Rows from block 3 of a small audio frame classifier, named by matrix and row number. Rows with one number belong to one channel. Each number is 500 + 40 x the weight over its row's rms, rounded and kept within 0 to 999. All counts start at 0. Numbers have three digits each.
After each channel's rows are labels from the 100 clips, of 14848, where the channel reaches its highest value: "lies over" is the class under the peak. Only what is clearly more common there than usual is listed. The data: synthesized solo parts of chorales (CocoChorales).
# convs0: expand pointwise conv (model.blocks.3.convs.0.weight, 768x128x1, standardized in use), inputs 0-127
# convs1: depthwise width-5 conv, stride 2 (model.blocks.3.convs.1.weight, 768x1x5, trained with AdamW), a 5 kernel
# convs2: project pointwise conv (model.blocks.3.convs.2.weight, 160x768x1, standardized in use, transposed), outputs 0-159

convs0.31:537413445477565499452443472508477513442570575483518491501482462510475488492488474466511501451455487503489473488484442373514575489494530408506432562565568517532471474494527470507443478542529509520491553584504527511527479506504541497525440607541515481580577507485514535406516506480501471515542507520530492492512563419509474441515468511480527448550491549519519540477467456498535482509490
convs1.31:556534539545513
convs2.31:535495426403500442509485589499449452513496491500441528495606537507497586435556522484501460544557513429496492513502453488491433472510468471517468427483487477477431489508529501498466519516496487514454535445561474500497484497525479492416465532473559474504539507479501507504488493511464492497468490531554484418524538504507497424551488524528449506493467594413592548448494546549589494500472503541531559436554395515514500537522467445463551533477478518519473439501535528505476492529432460
lies over: F#5

convs0.680:518521530510492535551470468408463497513485513502458546600520446440530490555515492455472554465559509502449400595511557507519471487481453510523478508528538524494520457541540460480447442481526455505480450482524533542534533483516493527421480530474531486550549487570497470520491426535448553477546561490546529410513507482470549509520524417460462494522537482548452438518535535415541478446511
convs1.680:461479522571523
convs2.680:529398563504564508480507540568502472492504494455558526607511496448506559503424487483532521528592545494494527520550527475524501531521516500494496506470484488460525490477495476419514461468544424510485474462594509499439504488533508541484531554422535513418449528505477490526484507487547501518452475467467597501436477483567548491571508500538485553574517439572491472466551558486488548427471545524447513451442537491482518398547512525518481508504476458441543489516528428481511507484511555
lies over: silence

convs0.556:538571477398487464484461521511545489492508533503489433482523479426616511473541492524432480480497588524449560498527493573508527511567546485474554424466495425465465580486462448550458495432552407525484541460521478535495505554437463511503502473462509535417533492464474521502480436444487478499514481491443529483496528528509546467523540520512484519540553576475529477510547519512524472523543
convs1.556:493522521562557
convs2.556:462527413585485374482497491515428522506493507530504477499429498518442538382527541511542528485483429531567462468596602500516525548475501488492487492565554516497497513509467486493521488474538483535508481499479571499514587512428479496514494503518529467512509509524479501497471537534552506471481490532570566513501492498517432473506528531458482438474545494552505490570479548487486560430551481539503499498489514481489513423564567531552458451513462583571537509560408493510495479502553480
lies over: G#3

convs0.710:514484548497525512459549492513438485483511470425528467546465518529499396508546453443484581478503433501448484495467467496495542508469500432506485547437481524438513513446465510450493468549594527409466542530451525503522538522541501491502523427491508486490475521508527447481516509506555562465501443543539475533492474576569484530477470596531524526453469454568571434550480506489517506592545
convs1.710:493447534498437
convs2.710:549477486427508497395468524488543533442468553541554522478526481472466494451560546552485545530435485518423530451468486511485518470514422536479495484450494458546509487459486561424493552591590493518474461473491593543464532493466514478525513549472464478512553504521461497415468512507526543426510517530510576454488549477535482492504542518467485463409513518527466464523494489468547531476529513442496525563471529524517545494509516384487515432440492510504510515447495565449478456561436543
lies over: silence

convs0.407:479457504614470563442546471488509528540599448478503486491590462443516519496514541488468482536461469428566493535507477511420525503550421501484446480449510547494478460478467619507570481478514536519474523481537459451479520506535450509492520443563477453539495468530516440578501488480469495498497562544512524585495515473484465439489491487493468538496532495539521459574497484473498494532409
convs1.407:573529530518526
convs2.407:530406468565494549555513471625548548543489456568392558529499438479447447472534415557499421437469601554556443524530449488461512444527446513541458466511480490454542496559507492499504435502453509526543514496454494525473526515483528536532507466541475500463497484487464520457492442471454465509447500503471506490476543472518501513449512506451567538403544491483573532519465448501413471542470498522494506450498475581530523483477515523544540534548476505476523469519489474522483522474500489
lies over: F#4

convs0.173:509402483497539433569540487516521471572587475537504433557535500481484484494507436471461537441483510498449520501508527458446484448483484519479526424512548587539514472518491524503558509475558528498508505465464477451474484477522447512421402431499510545537465469504523485515506397491455544487487529514495475487506489521551511493482552521438487511528533525537546466561477491475566628550550
convs1.173:495502422464476
convs2.173:471496511456489490440553489468488511440519555459444579451517511535489461518537488489501462547498542493529508455450489455445523571485460521517541503469496523576555524520506484588519546602562524435441538488558539509549414530494501516624572535474495475519510475478551488540542483500501490503503478437488506461489426460422484443469489458520482471465462482470420459481515526477492445434468486624530538417467462493493511470493622500511508516524514499517489509443483483511480498473520493
lies over: B4

convs0.247:498507475427446529474496470510479533455521497504513543458435521505455497495428530536510482485521481531506470519486513523480564541492443478540497513495517507516550492566497465521511476550515488531521473505532522512525452495509444560536560435538527417398613434447433474506500483518668494565496494533457487573477465466513498545549533495558520522458523520493455475451522477406484468510465
convs1.247:495519536560552
convs2.247:505504555477506475498492500512558537540528564537525504577549461567427409519540497564448406504466487486450495501429473506493550499515516473544488500551504491443538498514459484524460526514428491488545443538525505537506449558536508497466490486471427531502523560476513532455545525430423593462469529522461460481469546548533434491558547450503503529542481455489488521436523488520462509513512491567538450513495551507512515551536439506562464485510518464538532461550625561455479484527492402
lies over: F#3

convs0.389:490508530440452506490513507488560516505578523513581389577454451471516462495494537496504464540558483496484537483548452520447503498478476523568515499584505528556502541460423514416505468481515485555533505475476508528421504536507457471504522524555414435548505515526461467468485426469549560459450548501465497491557438474529543511462446577515518462506444496520472478582475542508447522523530
convs1.389:476495563543461
convs2.389:565563467431496533507528506525556469460444493547435474528563476550527486578494480477475489550462506526502554471513455528472506557507543537487451501543434544484563540517462477457445502457483482473458474468397505477511484515467526540480520579520454492505505595515478504484445470466521542494468531517489490529465500431538504503571406549504484486559456530501480464461513520451518509523464523494463429502460450523576530584490498558573534466474584495490486586452458508509434395456497509
lies over: C5

convs0.26:502455471515520481462448520454431456433459474504517568464450562499511473482508500540549559528521510460495494470434411480537524537480506496453507442464491518578505486430459510488544520541553488506570458530485522569473453517511520508604453439571503524603482445544605552491497527491533472480530511541450503593472478535504445568464534510527480474474527455457513510468507444509471492496497
convs1.26:569554490494514
convs2.26:503508471509499494445531508478500487482477475454562529480439524475470572504527525458478482547512495480529440513393460522502473533491506495506460512504516487525481578418515471536519505586464501466529459585490527520430500596418468509574514481514475512427554539530531529509537539419496481553468460536583536484505520443512509459486468457394510583470439472494510483407522514563491483497456524481468517458501450508450461485419444525501415530503538449495512500561501526455486503471494590
lies over: silence

convs0.444:502509504451528508475456594495464522512449479490495548506483503516504526550513486528510501448535560512509549482534506547459502530517507527538711450525535516464465457481415481460466478480529484494505488543459581377541469498494495416498474505516510516415501494511461507520457449453496550509487470484412512533512538491454508480506511495527555483476527509512577493519554448468494540456524
convs1.444:484504544556552
convs2.444:502526473514484415503451455498456474529491461477467419484503480500467564432560536585565526551495512497541495579481582577501538497497475545486493502407463466463473506479519422465497463483429490486509461502475489527529512487581537470506478453535509475595416425550546512496482483528466453441435529501542509463512545534497521552456544540547538501590525511450481512554551505464538446424481515491471508556479599493477475543518486495503551510436524525477492448566549486476536519497471480
lies over: F#3; G3

convs0.97:525485481507601481557405537516480570432571471480521496525469519533513500511534516506520554496514539536493547473536510488515519507452470521550524477506512536471540564467486472524537522514545515420525534474477542482455496492525547464459437520467563478467489320507443448484515401430470429445469504501449539519505499466485523441509560473548553531491548432489509465507515498509526510523495
convs1.97:516526564530545
convs2.97:522500441541475543542485499529416481460427491569476430539464488482592539469424519491548485485501544417511479541446499448444493503464447489479426447484468496542501493535525526503482521529544535592462517515537469486441570550495474443439424487511484471528471541443522472520470420487478474515496546453491501499535538486494500512486490474504521447442502523497494545530390514579482468487489434471380434526506428532470441480560536515485458481555495475491483595506520470473492517530500512
lies over: G#3; G3

convs0.448:486553500515482503486468468487475480554489441481529462540509474497647489531503478545484540503574536420496547461496547516486529518529645480517541544468540518510526506499515505487510516446513516553602533516542506490510464443487444534484453488478509533512448452457494373455462450500512548423438484436494512451480455501555494498508506482499471529471539549506535503522445515523460524438454
convs1.448:467464449450476
convs2.448:583512541513565539497534506504565497513541491376544495548592499427440486528588471506485431580501490463534523499501457456516533523509469525539568536518498560532525499603554472449466463484480475474496551475485492476513509525597548507510438474469509540500528518451467536553489561487524456464490420545476498510510507485448476475509520488428497521491425418459511448446581497484478522503494497508436491487493514471464593563524491487480520512508595446523519463515519486497496472437495452
lies over: F#3; D4

convs0.560:498520520526516469448518442501525509528415529498506497546486466481500424449511494432455525462473595530471494518458517505501399491575585475464493492512482481462569454491554496520552504585615414530491485488565491513497504545506519440478515451444525583528514504508547556423519445474475485540473490463423512510540490400487493491511556539509503561492501503552545503512493508455518498454511
convs1.560:440486498558528
convs2.560:525476475496437586525543536522452470459500529514461492556476459519549557493528492489529511508455521508480530511493453420542509484539486431557474512503440555491424451500507500492502472473506517519437512459543482462576456441498532507538522526476490488409526503513505534591485565501506490523514445503412394618522495396536536502515514524461457520491578495535513566496541572509520537470538494535468439476448479511502486465499441520536559505451552524507482525554502578453472592487467485
lies over: G#3

convs0.251:433476495476461518532492494445519569532502426513515475508460596447499541462506466492502530484545558457487490470457533496517470481511440484529558497425527495509500532491501479473567445540479516454492528536514458480497521550477506549493505338490518470477487430551520514547471498486532535545501494516585574456506471514505441490550544542490467533460552412535458537557484526475478571564422
convs1.251:460469430476499
convs2.251:444389432480490493475485561491470502527509538546508538505498492472550515460463480539498518509472545526475489548400520503510474455523485504455454452553580490484523436472411456498572502512445490475532554518579460461506487545511488429499461535511499485565554517520474483535528498475493526518427491527470612483527525492483472452463473457573542476580499515502484509459457560522592519471595512436578501457523476540538505530499506476478480553485552470513551489406529475542498495413515509
lies over: F#5; F5

convs0.367:531425484527438526506486530514430456490477540502525547437549496507534450452546483441537506461477457522509448497534486523509544440504536484522510491533486479544480506522511510526552546500522491530487468456573494528464496530539551412458486453549524548470469532489480410562559407534496500465471567498504528512524540422408461535460504458574415459573534519488516489489509573536542533495411
convs1.367:554546518480453
convs2.367:456464511465492457540465515460414414518481463526534481550428477521480444525460513452381521452508479442492472502546476493465586542577540485402568543530435445550494481518524454452504448554591533553539457463503495528528498510452514495482503489487498498512537539533496479492494529457461498479501555550485522487484536547547522494466477478516563503513502526487562423508480457465549514577535519508481529451547498574463492489501498499450405455554445533436563478430536457518498478512539470
lies over: G#3; A3

convs0.733:500532567523484545481470451356525437467506487438472538495486477478551504492463530479467437537513556475477487494511558522500556510547518558553480492450495516516519438465557562491490463437532503532502439531572480422520521499483457521475427483495498480490572455511550449493517521525501529482517482566605517465533475472466451423445452521479533555498500544488557461577480530487474517581505
convs1.733:505486550565532
convs2.733:477494521518421386545497492535468491435563467524441495524562536564593419496495453475499533536526509576603561415518442528513512505444467494475509494495471497484475519444490477488494424525455531534467502507537528549456470509487582548514478465545533485562511454524534523541475490477495459536524528432485538540479460487495517511454487447476563487462475504503481483527444588492492632516513473541553429447548512556511417489529490518467522519486495523491477464473543462572516490491494485
lies over: C5

convs0.687:516471477465519581510448502484543509552447540460473535514571478464492523536475459450487454522536570451496551464477513433504533476539453566530489510488458474486529429553423539516509465437491507572471426507576461506476460525521458535461498487534530498510427508482501490604583527525483534546517518508482470524557474456486575485401476520420496496520568492489524463597504477471487478468532
convs1.687:468501555527557
convs2.687:440472502499533512537538434452482443509554503500524441478530437582421440523511374474443430485459467544515519405462567482535541443446542505457542491474464513519439517477506451449458447457454434508496529485514505552491495496445422493471474445554453408525528438515503494510544546540463467535511547469473529546449502473543456472536531499452613581454535497527504469478502530463486536511451498527511517514443517539491529510516471464464507545502463469458524449494524465483493500501512446
lies over: F#4

convs0.669:534480588534543509501529477537466499587460507519539445524536517505483423504425510525454564450527511499495548487456493592502503470484567537495540518539532509493480513491501490507507471461567459503463502477487491531472417495471468420498414583517471545585492480434452480456459425534471548524460500498509456536554504492480523507474564503521540498497494462442557473407483551504488531586422
convs1.669:489436453469476
convs2.669:551482525433550546457494440440540485531477473509439515482545482540577461547542468478496486491566440492477456465490530484563542466539502495548490560446479484505569556496491495538502467442568502422547544517469522442540496486494396598434495511549562457493523450451473474478432488490475461503525444523557431518477447495492555503535555477439508543553492427534492498512489441475488543473478497511452482545482572534461544456531512500489530486428570527585500469490492568514536528554519491
lies over: F#5

convs0.317:568573507535495582542536522569576517600545602546518445464464454426466511498429494509430498474484458454508522524522452489474501431496473472501471458552491537541461525534542522509491508534532541542475476507461556595504539528513430549474556518552532469496461466455434491444508490510461523478463468423498497470464537468468518470474426524551522466499520462458513496490551543465483451483481
convs1.317:531554555505533
convs2.317:515489507552558517590509587499472473562583544547555571482490492498527495502451474541482528473489465478452462549583429513523547500506590527513531546530471550534482544507524558477573546530489520569492534493471568485481509488484555494518537589468421474528506456434444458497505444462437455487470521536477538515488503503530497518503500526528468439511476484453520481485450530459541432425499431517443468444492502541514531439504543459528460518496592540518551548482538515543510560522574536
lies over: B4

convs0.433:510440404595508504507518530420460525495533510456413464506515451528485532459520511545446500572519455499514537489462527512473476464583542511522561516436528435527552494562535497444511475453553427457474492555480561511561491488512537435503465539545494538511496502540435472441502468495555462578446530513519454499512517454519454500437520537547489518461548430457514565501495481481484494578495
convs1.433:516465439470544
convs2.433:495470525526458528479597444508499488515462505511462433488508507496446484443442489521466469483537489473456526490527512421489534496538519501526474391565494551452535525485501558477471571469566490512561595472475481560491559528526491535511508525536438580523522546538517537427481523521496503465580469532450580483379506454564534503501599467543484472498527517456551518498483497450509504511531473485433452491478451537509519514563544468493470582475542498563517560540472522453463453456506522
lies over: F#4; F4

convs0.405:510476483599501507493486479484577478560514505479469477476537427455483517506527538471439517468510486516504588534536449441567504478485500509534532475448470561474561505447470523590471458501557527470510491476538478485448501474473488447458555506487454484510531542469559490542494530469439526583607528600509449506471536470497461377446468511471460546512547466489493489507505476533447542551467
convs1.405:534535544553530
convs2.405:492389499450457524551559485574476525534482504565491522526560476579441481555514431548443477513519534580587482504507489559484504524573446534485470509504465473496494491457427525507510514507495528478510549494426543505506482581516468583525475461501517468435521474428522451478541467390449494523455439507402507487530579503514462536547526487525570476502520510486556486449429469536543483497511509490434516445482457514507565497501516478476516524448417507502478467520532502504503470546469449
lies over: F#4

convs0.182:436480534460491491425555516486518564411438463550538522453538494554561524497514489510542561536527525583494455542496449482482502488512574537496546562418476523490501534557546551441459464496412473531500448539458466488535523474504521527431565485575568478574473603503514500543468488494535470482533477454413472494427504506475464532507475483470483506448501486514479516451491470523464465485498
convs1.182:474450450471462
convs2.182:578586443478498534512487485533443524505512510477476529548510488502496530561503552514500516448488517528533459493559470507536424414440503484455584556495483520486415531563488531472509492484521485509561517490527475568453519506595520511455480544496441505530478538411500520512566521453494470505497476478529504501413541446518439519537519586533548460540574505529506557548529491477473517485515417443497508555582451533455509516486564553523436425516501472468537546452463576487559495465481504
lies over: C5; G#3

convs0.661:569430409424511453484496474494513526504570496466467517550488509533503530549500487477505493503483509455435480456464488436514465479531450494463470436522508573515453532539554421528521551524490564479542494515593584502460399465502586560505557540522510504458499525550481467498520517412448512507446517495518488509498496523521541480524543497521541519487562445459436514490526539406487543447528
convs1.661:527531566525536
convs2.661:475456435472511532554555458493480601468535473462509563472466468547526495457529507475536578444465542467506541484531453495495481519461536482495553416562536476576544554503509474449518452515527426583410477482460483472452492535497504498496465473545510492496417542546550479535483491530501499539504481445494494553462516446475479614535497552455477518543455510488404474533447456444504424418476493458435514518459490450443461486502521469528495479457536533500564480516493532544559464480480531
lies over: G#3

convs0.435:520556517527454501429499454528530472531530496514601517450559479505483450493514497532359544488501585525494488503492473550498575531527632533469607540462503497469460441517482549536481507487517517459542488487502442521485493514461397477544541464472423514558493455498520435492506476496469487526508514543474437519501527438534495453463476486455504508484485567478518504544499503498480497563448
convs1.435:468468457447465
convs2.435:504527513542505500478543517504456537484520520509523523535540452467490506431456545522402533528518479467468507554445578527566552516544452471540513498528589439455506534513509522541487444415520516500500540487425544503441507486513422498501470442515482461436451519453478528540496486447533492480526452556540468493476504554483488538553461552537432457541461480487520477519594469490468453476538507500464494525505519437472518522561463393505408502438561452544528533518470622513514493452522537
lies over: G3; F#3

convs0.358:546542511439528546517526506597487518451428453515523574473437443470520506459528485517489567512486555514475514430443527503465515461596510507494452486557516476468483522575494451477496497541510445466517468447615474474524520540534527525448520478463521523495474564510490496408563498486545477497457535587497556467489531475499471513469463495516416517435522522512588485491498460477436455547475
convs1.358:472445502534555
convs2.358:496512526532426487504602605504493497530498478464534443460479437482480484459527466445488554538507550497431434458575477438495445504462480526567508455532552494487390461411499556483444475480471524498457529528471462455496505533550516530491448565467474522505474495549497519524480549466584558451448453458491553480484498440558515530517502453533483535490520505470499475418482564455542481525473490474499418484448478502480516445511503554525464505499461507441574495545456466434455555507482458
lies over: G#3; A3

convs0.469:496527522449507470453456527492468496490595578549590497502496481578501451534527533537469465513499486526453484499444517542441553584479526506483530508490518513458448375491594528486510518481529562580456536451467509509488536520470451471511515528503482586464489504486500476524541463497556518458479477460525479432457481432542472486441510450568516480467439524476562540498533540499533434456448
convs1.469:468466444448501
convs2.469:536483568549514496568543458507549529492490571514571497480503465474513487493485469498554486507527587491475433507540514535439482483527463514517616605533504556511491490504490473457495456514466526453550452453542525475489524441550481519527488437574578434564483463418479496533521451487536421466487479427464478437473461452517495494496518544406479519495511455483546472454590426524495506480526486467465529568501419502522567514455478532519484536515572492463499495492447468474524465502464543
lies over: G3; G#3

convs0.420:532506475507483466490451508472539612466522507535425567545472513464439518478484494497581467477470446495558486540541514439603550456474502528480543520531492513452474491514536464520536507595546464483511503492483455484425501476467440558497528559493570454471588475499509472435542531516502436501525478474496455485499558433503438504479499572532534479507528516564495438572513475471504469442434
convs1.420:539563527526532
convs2.420:521505448493518544511528509500449483502413557536571442546530530478537542568440503516512477509479451494524410526596476485497476493507524497478536551450447550444507514453497440514454501541416504539530536461507430545492549500580527570437503436552503489510500468457482532497461488515467469489438463544510484447550519559524508481489501538408460502524544570444495475456453516464545460520491506442402474556480489548509565543561462522498544489585490477481490495466540407487527472527462480
lies over: F#5

convs0.409:537533453499542488498470498395492497438488499460486520551505522494490523539497551447488487487541561484543497497517500508459517537557521479512507493487497508476500425477490573486495470561431543431513452521475465488476482539507486523478541486538464433517502549534604515460492506530484470551586512566522469531488497505385438433370427546452519567469481544483493479569544536476474487552548
convs1.409:575529518498535
convs2.409:488567539457495552508522500503525528407449433437507507472491435537495450459562499501527459516517530516586464512588508535534468583514453520456531409480451534530496528479492478501513503489460481454563525528555488423478513486506496494469523512503514516520510501464414438479497478480421450487522479470416498446451491514471504475434516424434562526434505468420514524501560466466471550483542482539523503473565476522522504567567535490566574570464494464491491429477500454550468455544528527
lies over: F#4

convs0.66:509527489542548524539489454431556445438491566434474537536529507507539510527478554459490473455486525415491492500558444496504537566531513469500546504488495560552477466474447506424499516551518473489521494553481507482539429587498475494492468515580582482459520516505494494476553504537487491469478477482559475504567485531442453468426514503471561457548527445543518544367462554425464498510497
convs1.66:537567533529516
convs2.66:486552516475500483499504548482515544432489476404540466529504542508479530430490570504521470472502482466466564576549485592529521490486418437437467457408458536557541422474514499535393483475390479509504491479501542468463467492548539492511500518513478491497500465367507508515568553505468481441470524452462519429519486456446537509491447482494460512545472443491475496481518488484499541493481455496479535507558462505513504539555472461460453457551465455478519484506460525511494413573464462
lies over: C5

convs0.666:517453528491487525538511511497560563489517465440498539523404504495502494541535508418452512526471443569558474572544537472499437406531495505481471497497450541526471570468514499510526528534530471433549516529514564514464513429553461559499485494540444505486543521459380499534456515541502486483560515550480526434537466493502487504513465438520551482450469465469486549477427536502412525527569
convs1.666:500467489418491
convs2.666:489495482484451525440469485434505524489444446443528517414513498490479472446438489505456440506462412544557481475507485499451535499456489535573457536498459531492485503512528516518470539516471475537491465464570504478581560466534507488561517511480495499549573509539422513518481565504537555530517535538567538519520452491524494475481516487467457522476583557569515428510554552516426538444494490534442465561446502507594499542494495537540501516466419463470513406445581464436508558520519502
lies over: silence

convs0.299:533501500566513573489494512478477549498521481491489481496589477449511518514553464555476534564520516454563482541529471478479550437501495412499507510563492490510476474476499560475446493467476475550577522504563491534479436511519483562476468520511548485506485538430484511519530527535439495508478523480460508469461491535496362479494457485416459517435399526547534568535518512550472529380511
convs1.299:490454446449486
convs2.299:552507472564563516521581452566514567559513524538507488507578518575443565547441507493592442479461510484510571531486465529500504518460520510513570552466451537449474462537521513543534426524566461493452484538429448491478471472608541527520440549452484519511527530471561505509513541484472536463504507514531452518493472442532543574522586482450522509528515497492476478519538514507426489506524449555408466538537553489477478513479531527479495463488502509537479526570558477461450461529442479
lies over: silence; B4

convs0.209:493447450469501519589459475471503507569503490521419490494502444518491477434401538508598617465514518488480443459484513523571484507494504421485533484496557465447520507501461494519467483559480531466512470484411483516497517517518523530549552504506470499543456473555499515453402446567533511549492515466564527514521540491502548443543460514482584543516444458462499458480465509546511558538523
convs1.209:520453440475467
convs2.209:490471488453446488468491529462426519461501513508562491540491499520535453454526478526531466487427444484509489437459527480521465473466390487462486428485526438462478513474534464490488464496488459526465517498495471483511490511502504528461436480506508509418494484477518458508645530504499588533515571547503592514588556606478529509510504521517561524520526541590494613473405534508531516470471488517541556458506504463481458522562502523490494521434529515440512492510462529537518423550503492
lies over: F#4

convs0.675:514533488478478533442532520441505467550466521479491473487495500491543509523500551452468550473478474468501549525462494541510465470519566561504501548456510550515478451409599502492535450579503448448491493525550519528519460457465564474595465576524493416526461530521522477505432583520533449537481536503519495459472538434465491494469529525479378508434517495519533548505491512513434438579492
convs1.675:477469428478527
convs2.675:454470464500408464425468469419487504533481489485553502471487479424511488491526394520477498524455496494476477493462454497499489501517525530466492433457470564486501528545519543475488554542524463520482494460438552492470560448537533474502457548479474518510521507496509523401476568529484521471461428521490490523472458451521478563494510463591491606474479480523535470516544470501545523521531507502553496584530509559544541579507551509444522477483588586590517501445526551478518514449472594
lies over: silence

convs0.74:545480425544531479493468476451569539542484531498475487478534526482522476494533518487503550502529443462497446575498545575430468511471533497467446533490537514515540472480476414486523522482557492468490446573523549488515538457424492502575506502503462485469493524514461510502531509507566458547505473488430540523500485417458426503468627509543435508393485463475563511542485594541505474526486
convs1.74:447465550530476
convs2.74:533553541469525508504498424514512438537452519474530534491491524453400535533526404472554491500528529527505531485580477493526505519452500453459503500511492536509473480545536488528523473535470527538528493562535500504523444475504511525564444492380514511469455546490550561503500438476464486513514607531467463502532558595449485468519477493507481570558528454565538559458511466554489446484514509474581511457554425505426508439539478475475439535546444510481470463427530541536527547538459515
lies over: F#4

convs0.165:512446478477569513539478490540482493522505437501531548492550528554524449493452499534480484472488512444440482470466476463506499500427409488521544487505552453482504455417439519508512520506541494458433497441474488507522493515556476482535489486479538488469453432520485552547527445472552492506486527599442520621603507493465548569477605458525528557530472532493477440498513510454533523567508
convs1.165:550537561505519
convs2.165:452508495564497514468511480550515509560529473452585527517499496490451453457541502484474468428494467467488507503582523449471453415486440512483513477547501457508472494495518464504408498482531526541521531482486489501528555519517569521526512541556507498551517509520510571562506543445550519467486591489534544505507502474557403499475440435468488495498513486508500461532527518517464509480491463489415568540533540504494508563487435514476524406506498461510416413448506424399479423430446450
lies over: G3

convs0.92:516499533535428484536485515503520571476465425448531523541472506474489564497511528495473586581480494449520545493489480537564552508500532514569589509524458462473416502427509430423470447495451462465524459481534498577462469476496483529507500512502406502548448520568494575455487571454514420517472492487487525505509466477455546543504550505562498477483472450481536551476494487536456471559553
convs1.92:478477441446475
convs2.92:473434499509560510546511509549541494491530524505500493493453503465418485450415461455467500445458478472505509554432407410504490477563481464455496459479479512463520500514503537421484476465517465508485487476494548512496432409571496512462510507537487471523516582480454506503475545523524486471437471552529521517462549497530487532587509460564523576538496519484483558417491451556491532510506493463460456514612461476542466484546449508504499469461480632546532512455511524555531563544475517
lies over: silence

convs0.730:486573503510486524536533483444497473508488489493508581421488543529523479385459434455485495452484448541577533506535467508566523562439497527462416508497479565476449480508496475418449479497491523480525454446534508474518498544445458512512453498522565498487490523522449529517564534507520479503525448540530533528531519418442554498489519514486542500550524434466532617465485506498437549561555
convs1.730:541557475519546
convs2.730:554576497557459496519507543503534491522520520539535454521604529501479560502581537554515503503538510441501572448467490488469464524501512510524502467514525494478501477494442479495455540473461511542562547512463527524510418486457528490484488551509350524484512566516515537479527511541440479523578460485457497494539575432529575520500498567429518463596405513461530472484531475509485549600441530514487528488554510527546442554469486509569495546475507466475487470511493570492523507473456504
lies over: C5

convs0.563:508423475537471495493469408478454455503518523471383503548418540518515483464625494479574591515544518497466561505507484520497492504481523459571487532531490491450496523533507510538520498437572489528458506450505425526494485477523487483441489481454583454467499493554499457514561465566562510546541557418459478543522501461458494448480516543535480570485521516492499486527453495512507449499550
convs1.563:444465462454488
convs2.563:537480518569496547473593468537481564494483550579478500530484519524524470522485521516534462572480535471464551530496579477506490474506447437500510442501478547465444486426506507594434517533488510486502465493588499534524511612561529482546536470537476472497544440414563508513476515418523512506511463497447552455537499493533497519504566456455492540552449419520480477490476472460456496455488499538465531523514407445496474435509505447464564465504494440563445479466483490487476445429497489
lies over: C5

convs0.15:536510485430467471501541560513439439488439558543585480431456548504505429474551476458521450529479509497463495492500495516515493542497616517540569530505496509475461507466501545527491526479533480547414494500445452499557564497435450538506523434491511501493494549630497532506482478525487522512481523380504511535492452507482586554445531491485505481524461435476527544462473500492478480560494
convs1.15:461461450464465
convs2.15:478543473462508525524520494504486590493506508526491507486471579464486461488491584509574552527436545512456496486445572580542465501558443532474549478620527534519469444468524560519482524459541496542487488519527504491485438602503474518403487439470461481481456483489457497515524439518499539512523388498529526555504497490505491454463513446479485475567527509496479518485525525567603488487486524438504528508602487472497533515446468522511487529481560484531533439470439505573537500435463462
lies over: F#5; F5

convs0.488:528539560510439462511496519540545484518394486473442517514483479450584512552515462483421462536434497437586504485511475479492545573518490547565519493570517499542537515462461480428536513469517474560547464515533489536493483542509422469456407516415471568529534495523540516482458464508476490557470502436495535484528526553462491510508513458552467519490436494478564486508531493484485587461434
convs1.488:424466481499526
convs2.488:615488470467540541524529538556505505536594472456481547492448503496424521462467548477571491442435548475513462501494532542520512518486530513572475500497510498492519530577525502452454499468471562516410494460407485431496457490486530480495493550497520483509525527543499501565425512459483455487519517525471485450572484482475502525485538502454475533500463489488444499508521495461517431601530499530538526507488468489480480528627520525442534455386598455472443468513475484540467477528521456
lies over: C5